Weights of a small encoder-decoder audio transcriber: encoder widths [128, 160, 192].
Rows from block 2 of the audio encoder of a small encoder-decoder audio transcriber, named by matrix and row number. Each number is 128 + 24 x the weight over its row's rms, rounded and kept within 0 to 255. All counts start at 0. Numbers have three digits each. After the name is the row's rms in percent of the matrix's.
After each channel's rows are labels from the 100 clips, of 14976, where the channel reaches its highest value: "loudest band" is the band of the loudest frequency at the time of the peak. Only what is clearly more common there than usual is listed. The data: read English sentences (LibriTTS-R).
# conv: width-3 conv (encoder.blocks.2.conv.weight, 160x160x3, each kernel summed), inputs 0-159

conv.34 116:184128137119154142119137126106178170158135112112162132157119170153130137163110114127077155190134166146146135137102152141161133131125148107177147145146129160145162101131144125157105123114075146125115111135171108105112091144091137146127097123151150154136110124173156156117150155141149139167150151160143126138149134133067147116157130135103158178164122138125144119143170131137126163138133132131110118139135172095097174155099134124121152106126145087118108124167154124152126145145149096
loudest band: 250 to 500 Hz

conv.148 112:165136100085128142142063149098160113143102127101170123151129118136098137146130137100085130129155168094115100162119120072117121137143133099145125141125141112143158106110098108133096121150120147104121071129109098127121126082138106156151121085087074098146098128096128154141118157097116162127119089142067110109126116099125119131084131105114155106125119104113083111125119118150142109138098144120110114081142201109096151157120119121125134114128132122118109101112124130085148119104105116
loudest band: 250 to 500 Hz; 500 to 1000 Hz

conv.71 079:129086116149123104169092149127105141125121107168101103128098148099115134124157100126131143127143145145077123153132098137099130129114135165097117107129100128117129162201105144112138100106151106135123148136151161125142108149125109170099139106108146130096140139115103144104110097107086142111147106093112099123120173168188085118077158138148126162130095146140150155162112156122137156148135107114176131130157160136195115117105095138133132095126134124155114136156139165096109160105138151
loudest band: 250 to 500 Hz

conv.101 096:181120112110177113147098122093155146136150167108129133175113115142110117141100135134092139157094120152084108141141121118138120116118091092169092113124116125139151082126115162128060075170147143106119108114139105124111109115095129119108088093078145124176114115122130149091155115113135156155146102143132102144126124127120130112066115093110111130164107129137115125151137112104133136149125138122138120112148156097074151143106089122150160117156141104094064134144118121117125164133124104
loudest band: 250 to 500 Hz; 500 to 1000 Hz

conv.137 116:175117141126170109132119145137158141129132113106136151138097158140134134148106137127055156162144162132124105146120115116142128131130103076153108119113129111154143076118141128149060082151121139148077146123116154126111081131104111119126059113119108123159139117135129164106115149102157121146152125158123117179145119124113131070122125097112169138151133148125119127130130125125141147117114121123119149111139126101086155123077090095149156083127150083104091074157131133126092133141103113
loudest band: 500 to 1000 Hz

conv.47 133:159119143139129128139131107106136131150139118091132142147144151174125139169088113111083131174158170098153129124108139154132150119128120069164142141116121126136111111138119121148093090145111143128083112076104104108109097147112130124128076133137096118176094125115141146124158154140156148139139139170136123126124151113089137094143102048099123126178122115126133116105164131135132148141092172134111126141147126116077156146085119115165144121127126096080126081149118110140086141123158125
loudest band: 500 to 1000 Hz; 250 to 500 Hz

conv.70 084:126122134094149120143140156166147128149130144140149172145127147110095172150138112118188155164110151146132146174097101150136152093107108103115140157139129141140113087182113119107147121147164116157108131128174174104119092109120115138141117123079113116120155071093121144109141142126120120147155135138087120183152159144112090127101139169122134121139127137098112152119126109122130142126099128115182142104173138128143120156115086078160124142162141132122098112129121145111083171143147093
loudest band: 250 to 500 Hz

conv.87 132:138109081075128136174088133108154107137081138108153129150120118105109117146120126135109127109143123109098095149145136070107111132145082101124100135132118101122138082111090105156114083122142130147136112133134117139111127078130085146133150114095120071103124134063107138080123127080110160176122100132083112138081118113126105122091129104155128077136109091126056108123135117147131112136121113087117142095121156117129133164128103124125115124150116119121133127105117120083124127137137129
loudest band: 500 to 1000 Hz

conv.20 079:124113114093105137165120141148146148125122151099105125140068111164104159114148168148173154177157165151148111153145101131161115116072154117121127109122127151117103177102136143143101136163139171151111114168166130139163145130150127094136125090167135112173133108096134111130149170113129146140155100151134147150155116096127124143129137161097159131155128124151096102138143143117171163147102095140142107091101173098110134122121095094133158120149135132177117120111095116124114106149136165
loudest band: 250 to 500 Hz

conv.93 069:169118128122155122111111115139141123120128124136079144127137157111153146123114154160180114147104180112089086102107110136102117116077114180058109109100128159108112107176132139133139154121095099124121125110123142125117097093179116090092160114127110157102166136119124124163115100123128120120123107096103140163109135139138108152131127099124130131115143145146100147124133106095122131143089101162123120106137166170159135128079077119170108158145138161144169104148102134105118084123148138
loudest band: 4000 to 8000 Hz

conv.43 100:166126142096153131135151095117152155172125138085121123145143129158098132146090109140086138156157152113135141154099163134158114162160106092146114155141108107140145113117157109124102118158122169112099079100108099131096100107091116167145099129155099124159112148145148121124125123127146135109128153167128107131103092114094149111120105119154110118165143115108125090112150125107127144156115175111090086120132137116057160133113099101116147113101129088066109088121123120156095099114127116
loudest band: 250 to 500 Hz

conv.55 084:146156126132133148157086174127150163169104117132173095145111132114130124131123106139130109183152140153135129136104152153148152142144067134135089113094119162137162122163117113126120123160152105114109135130114181088117103120068170114122136118101124145133108149116126158111137132118106154162129144131118093186151158119099073069134145167136125112143115106122145105097143147144120115170154089123150107134131136134139120150099123148092141113123139104127064097170124155140121142140116091
loudest band: 250 to 500 Hz

conv.53 111:148124133133127109121182120108099121099117102099105088118145121139144111132117144133132124114090133114138220091118123179168176134131172127132168147150144138131086154123173138094134135145121111090137114099113124149148152182148155075122122125160124186143153104165145082095132113149129091092148120125174124132149126127116166122148114117125123141111161138131178124123106150140152121123115133155099122139087087135156130104141160147110099133100154142120119146150133142166118134139102134
loudest band: 4000 to 8000 Hz

conv.7 078:128154090153118164100118143133156134101125110172153163157130174121066128108123140147124131127133131139127169149167117131069131112082136151126134127105153162110134144160103164130117156141154130155110136139136135141159144146169146146102137125128125116136127151132116146155152150136120194171113156122090145127072142196121120131162142111140165118098134119154130144116118098131147109134089075122134187124128149155163112152130100107155148152125127165140193158128114138121136144130128115
loudest band: 250 to 500 Hz

conv.26 132:133126153145137106119136105115113157111147097155110137122114157139120163126111128180096123133132140110145137108142136127156136114102132098127113130095126180122092095157144159124078099159130140135083135084160116096109088144125144122132089118110122155120153114170155144116148148139170110099163160161147100122137142153095111113135093095109119112154103170132159179141128105119132131103114124127113162122118132121098172118065106111174144108144182097134097084141130117148077149136124087
loudest band: 4000 to 8000 Hz

conv.62 125:107116091101155154157099123080151123156094118100151133135135135137125106156070089126061137140144137085133092140123141094114103119105120069149104127109104122116162099125116135155098099135124169158113098108103081111116104112131108132128092110106117108140111138097125141113129133095124160140140108156088111131115112100121144091114090065105113099138125136116103103101115121119127124147101131106067131115135131081110158163113123107140135120151138101087090086112136109110105118106095129
loudest band: 250 to 500 Hz; 500 to 1000 Hz

conv.10 083:161141077124112132112107131184151150184125139128145156127076118143133136133148111122178170157146187134103122140110117141114107118104120113098117087111122162112161150123109093167136153130141127168114159140131152104137133111109133156136139081127145119158129098115135150095175196115112152150176155116100117189096155127142107124125139148092150107172130139096109130149130117128137134140137132120149144102117142145143111169090103128142167094151128160109124108160122168094152127128128133
loudest band: 250 to 500 Hz

conv.48 131:179120126122162138138122123107159117127156130096143122151122125172170118154125125132073155147133154092130128118093144128157120140130171103164138142128093130124119110122130113118088088146090137106098089110114079137092091145108134120144068148131092137129111120135143138143140148115149132143157115162130123117127108131098157086151121073122123140152138136098154121104137136108140143123095171138102105141142155076069173133101144086126132104126156089064110112152147120155107093117110105
loudest band: 250 to 500 Hz

conv.110 096:161138145143159156123176118161175180158144122137134140163134142138157134156166131153108156168152174140126115127123151140155162089122104119148148141147129150178153125157129113167112114168139109133117126124139141146115084167123144140120113130146123161124110076160140132133150165134155141132149133162148144172167145175105152117157115160115109180173135165152153123132169121110161189132137137142118132124129155151121143138078147092146158151134144120131112120173134133133107117161147116
loudest band: 500 to 1000 Hz

conv.6 118:148133097085105151164106122144150134155101160161168143146106108104120135140120129137155165143145145135096082146149115071127088122134130143137140116137141138124177137126093139156134119164120106146133151157122163167136144086138092136144144098110125112146163154098109172138110149123116161168113104099082117137114137102162104129092156133134161099137117093133101138153111133164155101187149136095137154129161141184186099155138116160125130122151114140171117131151108145092144126141131138
loudest band: 250 to 500 Hz; 500 to 1000 Hz

conv.27 125:126113168145141080106146102122107147110157115095086118103138169104151127101139122160124111128069115110182173096121129164152138124138137128107159139139146153139086137111161123116128133114130111100117124108153105105142121155143147079087121143164096160104130126177148071167157090152138050081137116132155132139169133104115144107143145095137141138130127145137179122124117142125139137084094109147142104158114096108109131086102144099138111122136151116126145124133147120145116136166127112
loudest band: 4000 to 8000 Hz

conv.156 109:107122177129135125121168136140137183119162135126110122087157174122179156124152171144140139102122149156147147099119149143165135127120125141129160106154118154117094137128127149117153161157157139114113130118145166145152129166131143112101164158162164182128113129175142096145133102164149103106158125140129152130177141159146142154140127166136122174158136172149174137169100145112126114085142138133150144144090069125150130107124158129140127158162128140138114152131136130125148110159176140
loudest band: 4000 to 8000 Hz; 2000 to 4000 Hz

conv.142 111:141117137148122097126152121133122161105123126123075123091140141130133111095128158163133122134079110142149215098130119176165180128118143106112150121151136152117097128117169166080113136149153125114118136143151127113145142164119136085117135138173126198115132100178171073140142106144132083118149154145172152146174148178121162136141134106127135156124133156150150131152123116143138124083105125162144097126117106133130152082131116124159134148138146132126135142121124123141125155126152119
loudest band: 4000 to 8000 Hz

conv.135 083:121157111117096126133099136172125112152104139151144146145118096082094172135139134135153105160128122146127136141144089106097092127114090119101116099096131159118116138125129150141147122098116118147151162111149158151135149113123125130133147120073135138147119134120076136115088144095111150142123117138111129144108151156157085158071124146146141072085099182120144174139108164153142130122142107115129145158181129146148092127129114147146114105160123168187114137157097179093138150110113105
loudest band: 250 to 500 Hz

conv.92 100:094154104094108137163143134069121096144127172132146126156092103085095078117159143106093118131137162161133086166155095103115089075109126116088136129127128077115109151118099132133135138082131127123111158133136106149137133119124128158168111141080126097093087111092110138117091105089129139159115118108100138150100121119163121116138139133174148122135125094120089112127110163143162128156118106116104148117162148116135122146114099092145141117131123079128125123135139118091100139135085155
loudest band: 250 to 500 Hz

conv.86 071:153114157138108149142108146096159125120129107089123122126144182125171114143140155132107126127133167134146118161138140133131157111130140122113136128100086170170111119112146125137112062115133113106092086153111137118117090168139117145130110140168130173139147078141174143171127132141167143146145067167106119177120153107123137142136156099104164157127133153165130134134140130069183170127131132124125092144157168088122120132130113128148123129120145099159130127149122165154103092117103118
loudest band: 2000 to 4000 Hz; 4000 to 8000 Hz

conv.88 120:169110091112147133142106144093160107154116097090150139153158115145099089169082126127071129140135127075100101168111154106136122141155114105152110131117124131132153091102119124135121095149113147136133094072101078108112127127099142146140095108086136114157094170108128147118143160109158162139139107140111090115106101126073109103094114092137110098164138119099129119105139166137115113157105149137117122105138151103088169140106097129121133113117143095094109090111119131111133125123107102
loudest band: 250 to 500 Hz; 500 to 1000 Hz

conv.76 090:144133102103112171131096142104156112166102171134206132170123129106139121142122131109113153104137138117139101148140113090124103133165132140128135153155126129147189107123094120151114130099107165138146118138135161139141159090134109157181134131108153092150125128098113153108129139106144163163102139135089152114110118140150123147118164194148120110151156102125106113157117149145158088185161132144133125094149192142146135151132160156117123127095094127094129125103172136131126134116117115
loudest band: 250 to 500 Hz

conv.19 107:115154126127123158148158161098113128155137105106155107127159089126127093176109144130119128134144090081154137165119152145127108132144130115125119150125134108135153113150117124134125128119143168103154145092109102148123135129130146161182121160141129120094136159135133139131136139104149145134100121138136069065106086106128120119121124065167074108096101112108105110132129154168109067167109148175067138139147138110107128151124150146073116112129127111113105132109149129130132134074087134
loudest band: 4000 to 8000 Hz

conv.45 119:150145071085138143151095160087174102164099134097138105161127101123124099123122131110130124150152133137105083144132132079114114131143126130142107100097137143109151126119085142165107123159136146116131135130102108104117140078108114159148124118083133088094146119073116181121103156060121156163115126137080103122094093092134090133106113124118122098133092104125084111110115139152137134151107104090131132105159155112126117168114110111123137116140110104118115159114131136096111127154092112
loudest band: 500 to 1000 Hz

conv.72 092:166102128149156123141114144125124159121135100135093137125140200137095182136103142151143136158140122143107111160142148149160142132142100111106120088111122188141094109181139167101116128172145122130107112102128132087127128114123160133139119103110100192132126138150167135134145148142152139149138151153142109145144157175087097133120131117094147112115083182141145123141166137161157152159144147149122145143125120133119133104116076127154162117136182107156122137125100161135109128175146124
loudest band: 4000 to 8000 Hz

conv.84 136:118122161164120083127156120128110163098162110106066145093132145126139125120126122122130138128097141124124168100125119172143155141114148113130138148143105155130097137164167118088133125115132116107132123115137115123112123147125149091097106139153100180103142124179144073114130122144148064087177142141176155123153126140113156122160113108118130137131140155134186136132105124099137173085095123151160144152104074125136134063092127103150141113159134112116119129137126120176098129136124139
loudest band: 4000 to 8000 Hz

conv.63 093:161123106113130130118083140095151099191114151066138109160143141146143099162106107124107155157147159095117113120117151085157112157144132103173141137123117109128144119138064108161102124144144119116136128107105092107106101113131137142149116150106145121150086116088121177134108151076118187152107108145101117111109094112120129118118105087139108089155121117109117096126105129136154123153129150136130088146144151073101141164134131121118115120138109080076102126108137128155114107121103125
loudest band: 250 to 500 Hz

conv.58 088:118140111072118127140093112126111136117087151120159128192137129105114176132159125146169097096137132143113089140157109103096111117132105154107101115093114142110149125133085138135126111121133111156155146142135156158117123121143140186151164120102162108106132167085109144113097135121113137134098127133100138095109143131144116145105159163141124087077120108139099118150098155168121077165093125122112145083130148136162132161114122098081118129136158091140136131093088141099148155101147107
loudest band: 250 to 500 Hz

conv.73 092:122144162144127133081116128120129127135144092109143085112147104145112079144114106101171119149143137097140201116134138179148142135149135113133140143137140114161100153076182118136130158118113132106134119096153083124099110157130162136113145151157144126144140138170136111074125112129135089112116173082149131132118130116129151137144096138139137137114135128124140076078140147157130103111148107127119101132155111143146131107147168147077121089063108151170138143139100150093112137144095109
loudest band: 4000 to 8000 Hz

conv.36 089:139136123176173168113163119122113163120135117111133148089129154133167145123095143165129115120123080125152199105111177133144127103127137110130120133150172174118128110133164169099143120180146132116127122155113140137123124167108169122129137131132145164125151119162180101104151120142157116100104176133174112112166105160114115138131141138136119116129117144115129114137109127193116119121136159149128137169105105146126145126130116167137134141120181143175177155120111146129125157109176154
loudest band: 4000 to 8000 Hz

conv.111 127:132154087103133151141087181141121112145092127147162126158139095126114107132165112113173132125139122146100072148129145078109114117147126176132126108134140115152175103104086124139135127094138132122144127139117148136151136098144073172174153136108152078145140134101109151107104150106104184157110109113093142120074143115156123171125157159117132111127141105119103150148135174150147129160151132095140132120153157128159124163158135165103142126130112170164131144123137150107149104144118153
loudest band: 250 to 500 Hz

conv.9 073:182144130151155145147125162118092172114108113144136141089129142126139158139085080125125076102137062099125145158164111128111156128133133177144091128139143150124100133146144117117143120125100124081136141102098120079114132145125150141141126156139122137098165158158140145128150142110114111064143115156132117115140076120104122115101126106148084110101101152144151135117139161167112104175141098133128141137124155115141124100122133132153150100124160071115117132081139170103112153125169116
loudest band: 4000 to 8000 Hz

conv.127 098:156108115127153125154128144149147103157143213136157147135088127113158127148144159124127136149137149184139121142129133130149113109148170123126161142164124136131158138102117146165130144156125153116091180184150152159167126130125119144113150122124113159110117105078149144148148141148112138151137100115116143175142141123178116116157149132090148150168107093167134136157106125125164189129116095152147159122141145128149126110165137097117129147139128157136127120124139152112158126209128137
loudest band: 250 to 500 Hz

conv.50 119:105152103110094141136102162121124105150128156162211118157129107115133124150138117105142142111166119110132087141130105079102142109154110161109119112125121113149150156122118135127178141094122127125167160150114148145136146109150081209147173132092158101120149153090109127136100126124089160155100107092104134129106085129139128144126128133126124124092131110124103113108145118151140099147146118124114102125132168153167090178151153169097125149103115154137112149132130115104177123119127153
loudest band: 250 to 500 Hz

conv.144 094:112125122133112129143161132122202141180116104147168118165109114110102101097158118171127163175113184121114115148126125167126148122167092087148124117121097118164152094140153093131143116159111109101089084135121120136102084139100120152121119130123120123155134106137167129116110124135148123156191157106133130171125186143128110119114114125096129125120146134134167127105178130132170132133133091127122092099169184124103136141106144133117120098103125128127101151163143120101129121149116117
loudest band: 250 to 500 Hz; 500 to 1000 Hz

conv.69 108:164095119124145148131137110145128138147124130107121164141110137133130125127119126146066147146148150111117136144099101112145131135108132089132142129113130143138103114127129117164064077160092155152075102093150118110107077113103111126128057113109088104128125098105126128125146123142162130135147118166133129140130129095102102080118119089117163122168141145106127140139130120147133153142095125119142137100160129099076153127085107100162153094164158068064127129130110134106123121132117081
loudest band: 2000 to 4000 Hz; 4000 to 8000 Hz

conv.89 072:125209148149080129117126161186136114143146098142081123116124180135091133093162140122141155141125131152135129139121151138150139140159147164120101128078152136165138120153144136114124133091128080151145129097147131106130151150130135145126126121125143141167155137129126100125110148157084153134144123142112136121119150192136106129098120179110140123106139159101187129121169095158114133131188184117135109113132150117145106113142125118122141127111126123171128123194097128142099145124126103
loudest band: 250 to 500 Hz

conv.29 081:144175113111128143107125163160138107099125117167152121151137142119090114140120144125133138159140147162118140177170128100138125153132133113138099134111148107171100132141107091147152109140118107150128179078120119112083105132122124172140125119146136157146104154106127153160103151112086161166150166111123102112094144164118143156122116129119154080123165153130148119106166114163126138130118139106088120148173139176090126168106104169160147105117089114164098125149109122126157106140095085
loudest band: 250 to 500 Hz

conv.81 105:154157139178144142152164145141134158136170142165131141134178154167112177154143143123163138130141127140107156116146155166177169144124128154158140120122119160128128151164150172119156125136123157106141116150181160141116131161145181128115135126139173155161119095150173127115174147151160118115164138133135153134187153148121145165126135169076118137134126141126166158138145117123126108133132152186130129176108142163143154137133128147140160154137140162102128134113113123124132127142152141
loudest band: 4000 to 8000 Hz

conv.146 101:119121138144143090115172112124088135109136129120131141071183165137125124114092128121139059073111082106144177103120139155144145161113146121144131166152145128126106125158159135086116152153137158105130126120125133120134135147142149076112158152133136171094124133152158111133130128130158104068111155151165124082145092147111136128171114122134111147105148126107164158112098134100081112108139139139132094148099100143155139123163134139112130150134109170109128155088156122125122175140143139
loudest band: 4000 to 8000 Hz

conv.67 071:138128131151108125153103140169116133162122125162123162114094113141093168091147100149124187173140116125098127111133097125176084150127149125141137119109127197121153115117144164146135146127112143155107164099117169105129151128077148149163171095106141145172138149123159135085122152115122115136138127139116091126135132150125110165135128139105085083145077149116146120177127147142106115131168108135125137103150117136143139136133116132183155143140159150166114089109144133128093172148146114
loudest band: 250 to 500 Hz

conv.83 117:143114152135137086115128089111101140103138086114075131078120150152116146101099127145116096118057089128142161095111133153154155133113130110091117158134124145097094120158156126102127107151113128094115112114117106097087102175123153088096104142154099148101156117145138101144151097125149093091135132148172115134172120143104130101124155092143128132125129155098171159123103134128080127104107132159133106141113086127088140102108126131132151118115136096101114136140145144136065110102125123
loudest band: 4000 to 8000 Hz

conv.109 092:138142121118170111159117135127184105161135132122125157201098132107182116130112127121150166159124187162136090120118094099154152126094158129162144143156138121169110130090140125184114132162127110150106153158130116147122068141145131128116113142155153122131111129131136153153141120149157140160140126144120107150170178147115167135174126128124182124167148115116131101132171119133152163136126155133115136133119138101111159137124153083146138147164132103105142124161141093151120111158147108
loudest band: 500 to 1000 Hz

conv.30 086:140157166165135137142123152134154178180120126147135106132124149120101141128117103144119173148120136111117131171086131148162136126176087137156111118136148143148149103187172139164125109119141138117113121121144112114098114147102153144139121101159145172144111117163163086067162129116120144128144130131160123154135177141097103109124123098126118139150112131091151120117163140175160133159135116179099121146161120121091125143101072166112127125116140108120129137174120156128101136164098093
loudest band: 4000 to 8000 Hz

conv.107 098:154145116189146114155135131163123172138137157172136105103163172130117178117151117157112134146130157149123135119123127147149149135130137147121143093118154178117155100149151158091131110151149148116126119140167141131101128140133133131100177113152134206139123111144174105113158125124150127120146145170156117132165139149150129148152119178113105188126119179133179148175131122121123151126141175164141148157117143158127145117088134127134149148147143144168136139122110100128107150133149089
loudest band: 4000 to 8000 Hz

conv.16 091:127162118098105146129130131148088113112124087120120133127129116176100127110113057152128096076153109111118144114100144129080117124153090118096115125105155141107094116121132110082120090115162151126110119084123109075108102138117123111124130121120138161146111139120136147131137154124127139115117147141117087099111131121118147124094103115154064130084099146110173126084143110124072120112106153146141097100140110113117138124129119142124132082088126111110080091098125171130064146110099118
loudest band: 4000 to 8000 Hz

conv.153 087:145112128121129151149119138193109138102118122186125147111133167146141159095140119152131168135146141100117112147117127132097130109085133134104104101112157126143142109112082170137140110119117103198080172112112140127115063102159151134115116127119134122110110130137105149126109172152091091106125123141124158128127167151146123123138110142150112101160143126147114043149131112144156121107139150145162157126151137144136143144117094113162158154135141124158122082108100111128108156078162126
loudest band: 250 to 500 Hz

conv.130 118:120166111106110159164115154143160122165121145137177138156145085112119096144139127100122144125125161148116067134150108075088099102135155154132134133143137111134169151093079118132137144127090104102170140150108118147152158134147106156149156144083124075132129124096111167124113168123097174145120095088111154117118127157168134142142146142141135159107139102134110092126124136129136139175152137127102140123124171135167075148153153154106106158125103161152129138121147128105140094115116140
loudest band: 250 to 500 Hz