{
  "dataset": "read English sentences (LibriTTS-R)",
  "train_examples": 15625,
  "encoder_kernel_size": 3,
  "encoder_bidirectional": true,
  "decoder_norm": "layernorm",
  "decoder_activation": "gelu",
  "decoder_head_dim": 32,
  "decoder_fused_qkv": true,
  "decoder_drop_path": 0.15,
  "decoder_positions": "learned",
  "decoder_prefix_bidirectional": false,
  "optimizer": "adamw",
  "lr": 0.0024,
  "final_lr_fraction": 0.1,
  "weight_decay": 0.4
}
Rows from block 3 of the audio encoder of a small encoder-decoder audio transcriber, named by matrix and row number. Each number is 200 + 40 x the weight over its row's rms, rounded and kept within 0 to 999. All counts start at 0.
Before each channel's rows are labels from the 100 clips, of 14976, where the channel reaches its highest value: "loudest band" is the band of the loudest frequency at the time of the peak. Only what is clearly more common there than usual is listed. The data: read English sentences (LibriTTS-R).
# conv: width-3 conv (encoder.blocks.3.conv.weight, 192x160x3, each kernel summed), inputs 80-159

loudest band: 4000 to 8000 Hz
conv.29,218,160,131,247,212,224,180,131,252,205,196,227,164,183,215,219,210,133,151,264,204,216,265,153,139,181,261,241,188,185,228,106,171,205,216,237,277,239,275,226,181,184,156,250,166,199,277,182,302,207,169,261,111,146,171,175,132,211,176,210,194,167,276,159,180,226,226,213,138,268,183,176,203,185,192,170,216,187,182,177

loudest band: 4000 to 8000 Hz
conv.127,209,257,175,228,253,201,227,84,259,125,236,179,77,145,237,236,244,147,201,242,192,219,217,161,143,262,242,233,268,172,193,185,209,178,233,218,158,271,214,254,217,217,257,249,186,248,213,124,217,201,200,200,172,159,227,122,199,221,201,221,225,184,224,219,162,238,266,180,230,243,244,158,197,148,214,174,268,204,229,238

loudest band: 4000 to 8000 Hz
conv.167,132,237,197,272,208,132,174,168,204,211,185,170,249,183,217,238,240,155,252,200,128,187,222,242,222,186,197,160,191,224,199,182,163,189,232,275,162,174,258,169,149,196,169,222,181,127,217,166,263,289,136,200,218,302,156,267,133,186,192,187,210,185,184,242,185,139,171,200,203,275,138,163,146,217,139,159,163,244,180,147

loudest band: 4000 to 8000 Hz
conv.99,171,280,138,236,237,192,214,210,270,219,235,226,196,174,232,213,236,195,160,251,234,245,247,207,189,215,250,250,225,223,251,136,239,288,216,244,192,230,276,197,173,173,185,194,207,212,238,206,303,249,259,213,161,189,198,237,185,247,297,177,217,197,249,198,262,252,240,197,201,275,194,249,215,191,204,218,252,223,195,221

loudest band: 4000 to 8000 Hz
conv.84,245,157,185,217,164,207,188,198,132,261,188,205,169,179,190,169,172,151,143,178,159,193,173,190,198,172,171,128,121,222,189,122,148,126,160,162,155,123,156,185,212,183,172,217,169,140,141,140,163,208,123,165,163,226,193,241,207,137,146,199,181,232,149,150,210,145,99,163,176,163,193,204,255,224,224,218,195,178,188,170

loudest band: 250 to 500 Hz
conv.175,140,179,137,184,132,161,198,237,248,171,188,193,258,168,123,200,212,186,214,264,165,199,237,178,184,170,137,116,182,176,193,221,186,219,173,217,177,136,173,128,178,157,170,170,203,106,151,165,177,200,201,165,186,209,141,224,207,220,177,147,162,160,158,165,161,161,168,172,182,226,143,238,176,221,179,173,141,184,205,159

loudest band: 4000 to 8000 Hz
conv.1,203,202,280,208,195,207,213,152,93,200,204,249,124,246,201,218,180,288,167,139,143,115,182,222,274,182,209,199,162,200,224,193,228,216,170,181,222,241,135,224,254,225,191,210,231,203,164,260,158,223,146,202,189,212,222,202,214,223,182,207,232,247,237,224,209,190,210,223,177,209,196,140,203,236,189,238,255,211,189,186

loudest band: 4000 to 8000 Hz
conv.115,155,220,237,149,194,228,250,170,188,145,200,244,178,293,184,286,213,233,246,174,217,258,173,210,238,211,184,254,219,166,199,264,204,237,248,204,128,141,247,261,207,254,240,162,290,211,213,212,222,270,174,137,247,169,288,203,216,212,222,194,219,180,207,260,214,237,178,194,176,250,201,211,132,219,276,273,217,225,177,234

loudest band: 4000 to 8000 Hz
conv.110,295,204,158,247,176,181,187,189,185,151,227,208,125,188,231,186,243,178,185,212,236,193,282,156,140,224,242,243,169,160,196,148,259,245,258,192,234,173,228,197,199,210,212,206,189,196,244,187,261,214,82,187,137,205,244,192,169,185,210,204,171,219,219,180,173,240,243,198,138,263,209,141,211,180,200,181,236,232,195,172

loudest band: 4000 to 8000 Hz
conv.114,151,289,218,200,234,202,219,204,226,298,218,189,194,192,259,204,286,195,200,212,203,232,223,233,220,194,247,231,176,218,258,205,195,216,211,227,187,252,289,210,184,207,147,263,167,257,246,224,259,236,211,160,183,185,194,226,195,250,202,174,201,237,284,201,254,265,187,151,187,269,190,189,199,207,135,167,238,234,281,181

loudest band: 500 to 1000 Hz
conv.11,149,147,272,146,117,214,197,185,194,209,183,125,238,196,184,134,168,213,178,187,178,257,190,243,327,132,206,181,202,223,218,208,228,205,168,240,146,188,217,187,187,173,150,114,279,180,172,267,163,204,199,180,132,201,137,275,223,213,211,212,181,212,151,262,247,142,227,170,217,119,224,253,183,198,176,203,198,181,174,172

loudest band: 4000 to 8000 Hz
conv.161,163,179,145,208,202,119,164,237,167,174,137,171,245,242,184,205,302,210,227,186,195,216,239,152,169,201,183,220,183,162,206,129,191,281,156,275,204,147,201,177,154,212,174,204,148,175,174,176,191,165,187,145,272,248,154,224,174,250,212,113,157,149,185,177,176,205,221,199,210,191,190,227,165,225,128,112,168,235,194,178

loudest band: 500 to 1000 Hz
conv.64,206,206,137,249,213,229,210,197,241,142,211,217,219,179,212,136,191,175,141,225,194,240,194,195,191,193,222,174,220,263,286,156,238,282,210,206,189,186,203,167,212,160,204,210,196,175,200,232,215,219,185,201,181,140,162,153,215,332,234,132,149,210,183,253,218,204,144,138,300,199,181,214,188,170,162,197,188,178,182,240

loudest band: 500 to 1000 Hz
conv.41,210,166,168,194,160,124,204,260,228,204,119,146,238,192,155,177,192,172,157,231,160,246,193,174,157,201,148,192,200,192,159,213,168,251,166,246,167,128,202,214,161,203,112,146,237,112,135,172,157,209,235,145,186,186,122,185,215,244,211,179,177,163,139,204,165,133,134,200,199,211,228,246,157,197,109,130,153,204,158,208

loudest band: 250 to 500 Hz
conv.58,198,177,174,188,175,164,181,275,294,111,165,143,192,172,169,206,155,166,178,249,214,211,191,145,146,207,183,138,241,177,205,257,166,225,167,211,200,138,204,176,139,125,142,164,163,163,129,165,214,199,231,160,177,225,180,152,200,176,220,200,162,129,96,190,182,128,189,236,259,166,145,267,229,171,125,164,150,155,157,228

loudest band: 4000 to 8000 Hz
conv.137,197,233,260,187,191,193,175,230,197,263,182,180,209,214,256,180,176,245,254,170,180,246,180,226,207,251,164,229,205,148,189,237,226,187,222,223,131,186,191,270,230,299,239,193,269,196,191,212,231,282,217,99,209,259,177,264,216,190,246,223,204,201,211,205,212,211,207,158,219,188,223,242,184,186,190,239,247,225,236,237

loudest band: 4000 to 8000 Hz
conv.158,133,277,178,146,216,176,229,166,181,320,218,186,251,248,255,224,194,233,167,260,264,194,188,210,262,232,298,214,237,234,256,282,153,175,288,211,149,207,206,213,239,218,244,254,201,241,218,258,278,267,233,232,202,198,172,241,164,221,197,140,200,167,247,234,271,273,197,167,253,222,216,260,217,166,123,223,243,199,245,175

loudest band: 4000 to 8000 Hz
conv.9,163,286,208,243,202,158,234,196,272,237,210,164,213,161,311,205,240,176,227,277,276,243,232,187,205,202,258,267,224,195,216,204,177,228,320,233,148,191,233,215,156,194,187,220,208,251,226,206,269,263,230,244,229,240,213,219,245,191,229,170,217,196,223,168,194,250,193,192,228,294,176,216,232,233,188,223,233,258,293,215

loudest band: 4000 to 8000 Hz
conv.149,235,155,154,263,223,214,180,124,194,176,215,203,133,215,160,216,197,135,172,166,175,189,302,146,134,185,184,150,154,121,156,103,199,211,189,215,229,179,184,169,157,163,205,251,194,216,242,126,188,146,46,197,191,224,153,189,152,240,177,170,167,156,225,149,187,214,227,223,150,199,169,159,199,176,195,142,173,183,173,132

loudest band: 4000 to 8000 Hz
conv.19,154,217,241,92,162,162,243,187,194,213,191,238,209,187,196,127,203,276,163,156,158,194,155,269,168,181,148,166,172,233,176,172,162,186,164,158,177,208,218,173,208,198,195,211,223,148,139,161,149,119,146,186,218,217,240,175,200,213,274,208,201,206,223,216,192,136,126,220,229,189,150,270,216,200,182,239,185,208,169,138

loudest band: 4000 to 8000 Hz; 2000 to 4000 Hz
conv.146,199,231,157,258,223,235,246,189,256,204,276,207,210,164,207,179,228,126,163,355,237,205,223,226,166,191,287,222,244,196,200,172,175,178,261,227,200,253,245,183,153,121,241,257,162,238,237,175,311,224,235,239,169,183,137,174,190,169,208,163,191,165,227,177,196,240,222,244,207,218,167,200,270,170,223,167,245,229,209,256

loudest band: 500 to 1000 Hz
conv.104,161,145,138,189,118,118,211,280,245,215,130,151,258,199,137,129,165,184,219,248,177,190,130,187,189,195,130,114,232,210,167,274,141,156,166,231,170,151,189,136,167,135,133,169,163,134,157,211,175,202,223,192,133,222,187,161,211,223,205,160,168,171,155,213,209,139,113,226,237,185,227,260,243,228,178,193,126,145,172,203

loudest band: 500 to 1000 Hz
conv.180,210,133,156,142,224,191,205,198,145,216,192,242,211,238,167,174,129,255,152,140,134,144,185,242,242,179,161,206,163,245,292,172,200,227,165,145,210,212,130,192,262,172,231,171,199,215,95,262,164,208,161,191,144,192,226,193,308,214,173,177,171,244,206,136,237,165,182,201,202,156,186,204,202,228,166,241,168,195,207,174

loudest band: 4000 to 8000 Hz
conv.62,159,202,168,211,157,144,168,215,229,204,188,194,187,206,214,236,238,274,200,115,178,236,241,185,200,190,151,204,160,191,159,183,250,234,184,207,177,167,247,170,171,233,146,208,173,154,197,173,185,213,163,173,270,241,165,275,191,260,214,153,180,185,178,155,171,228,168,136,196,188,248,184,151,244,148,122,186,183,156,171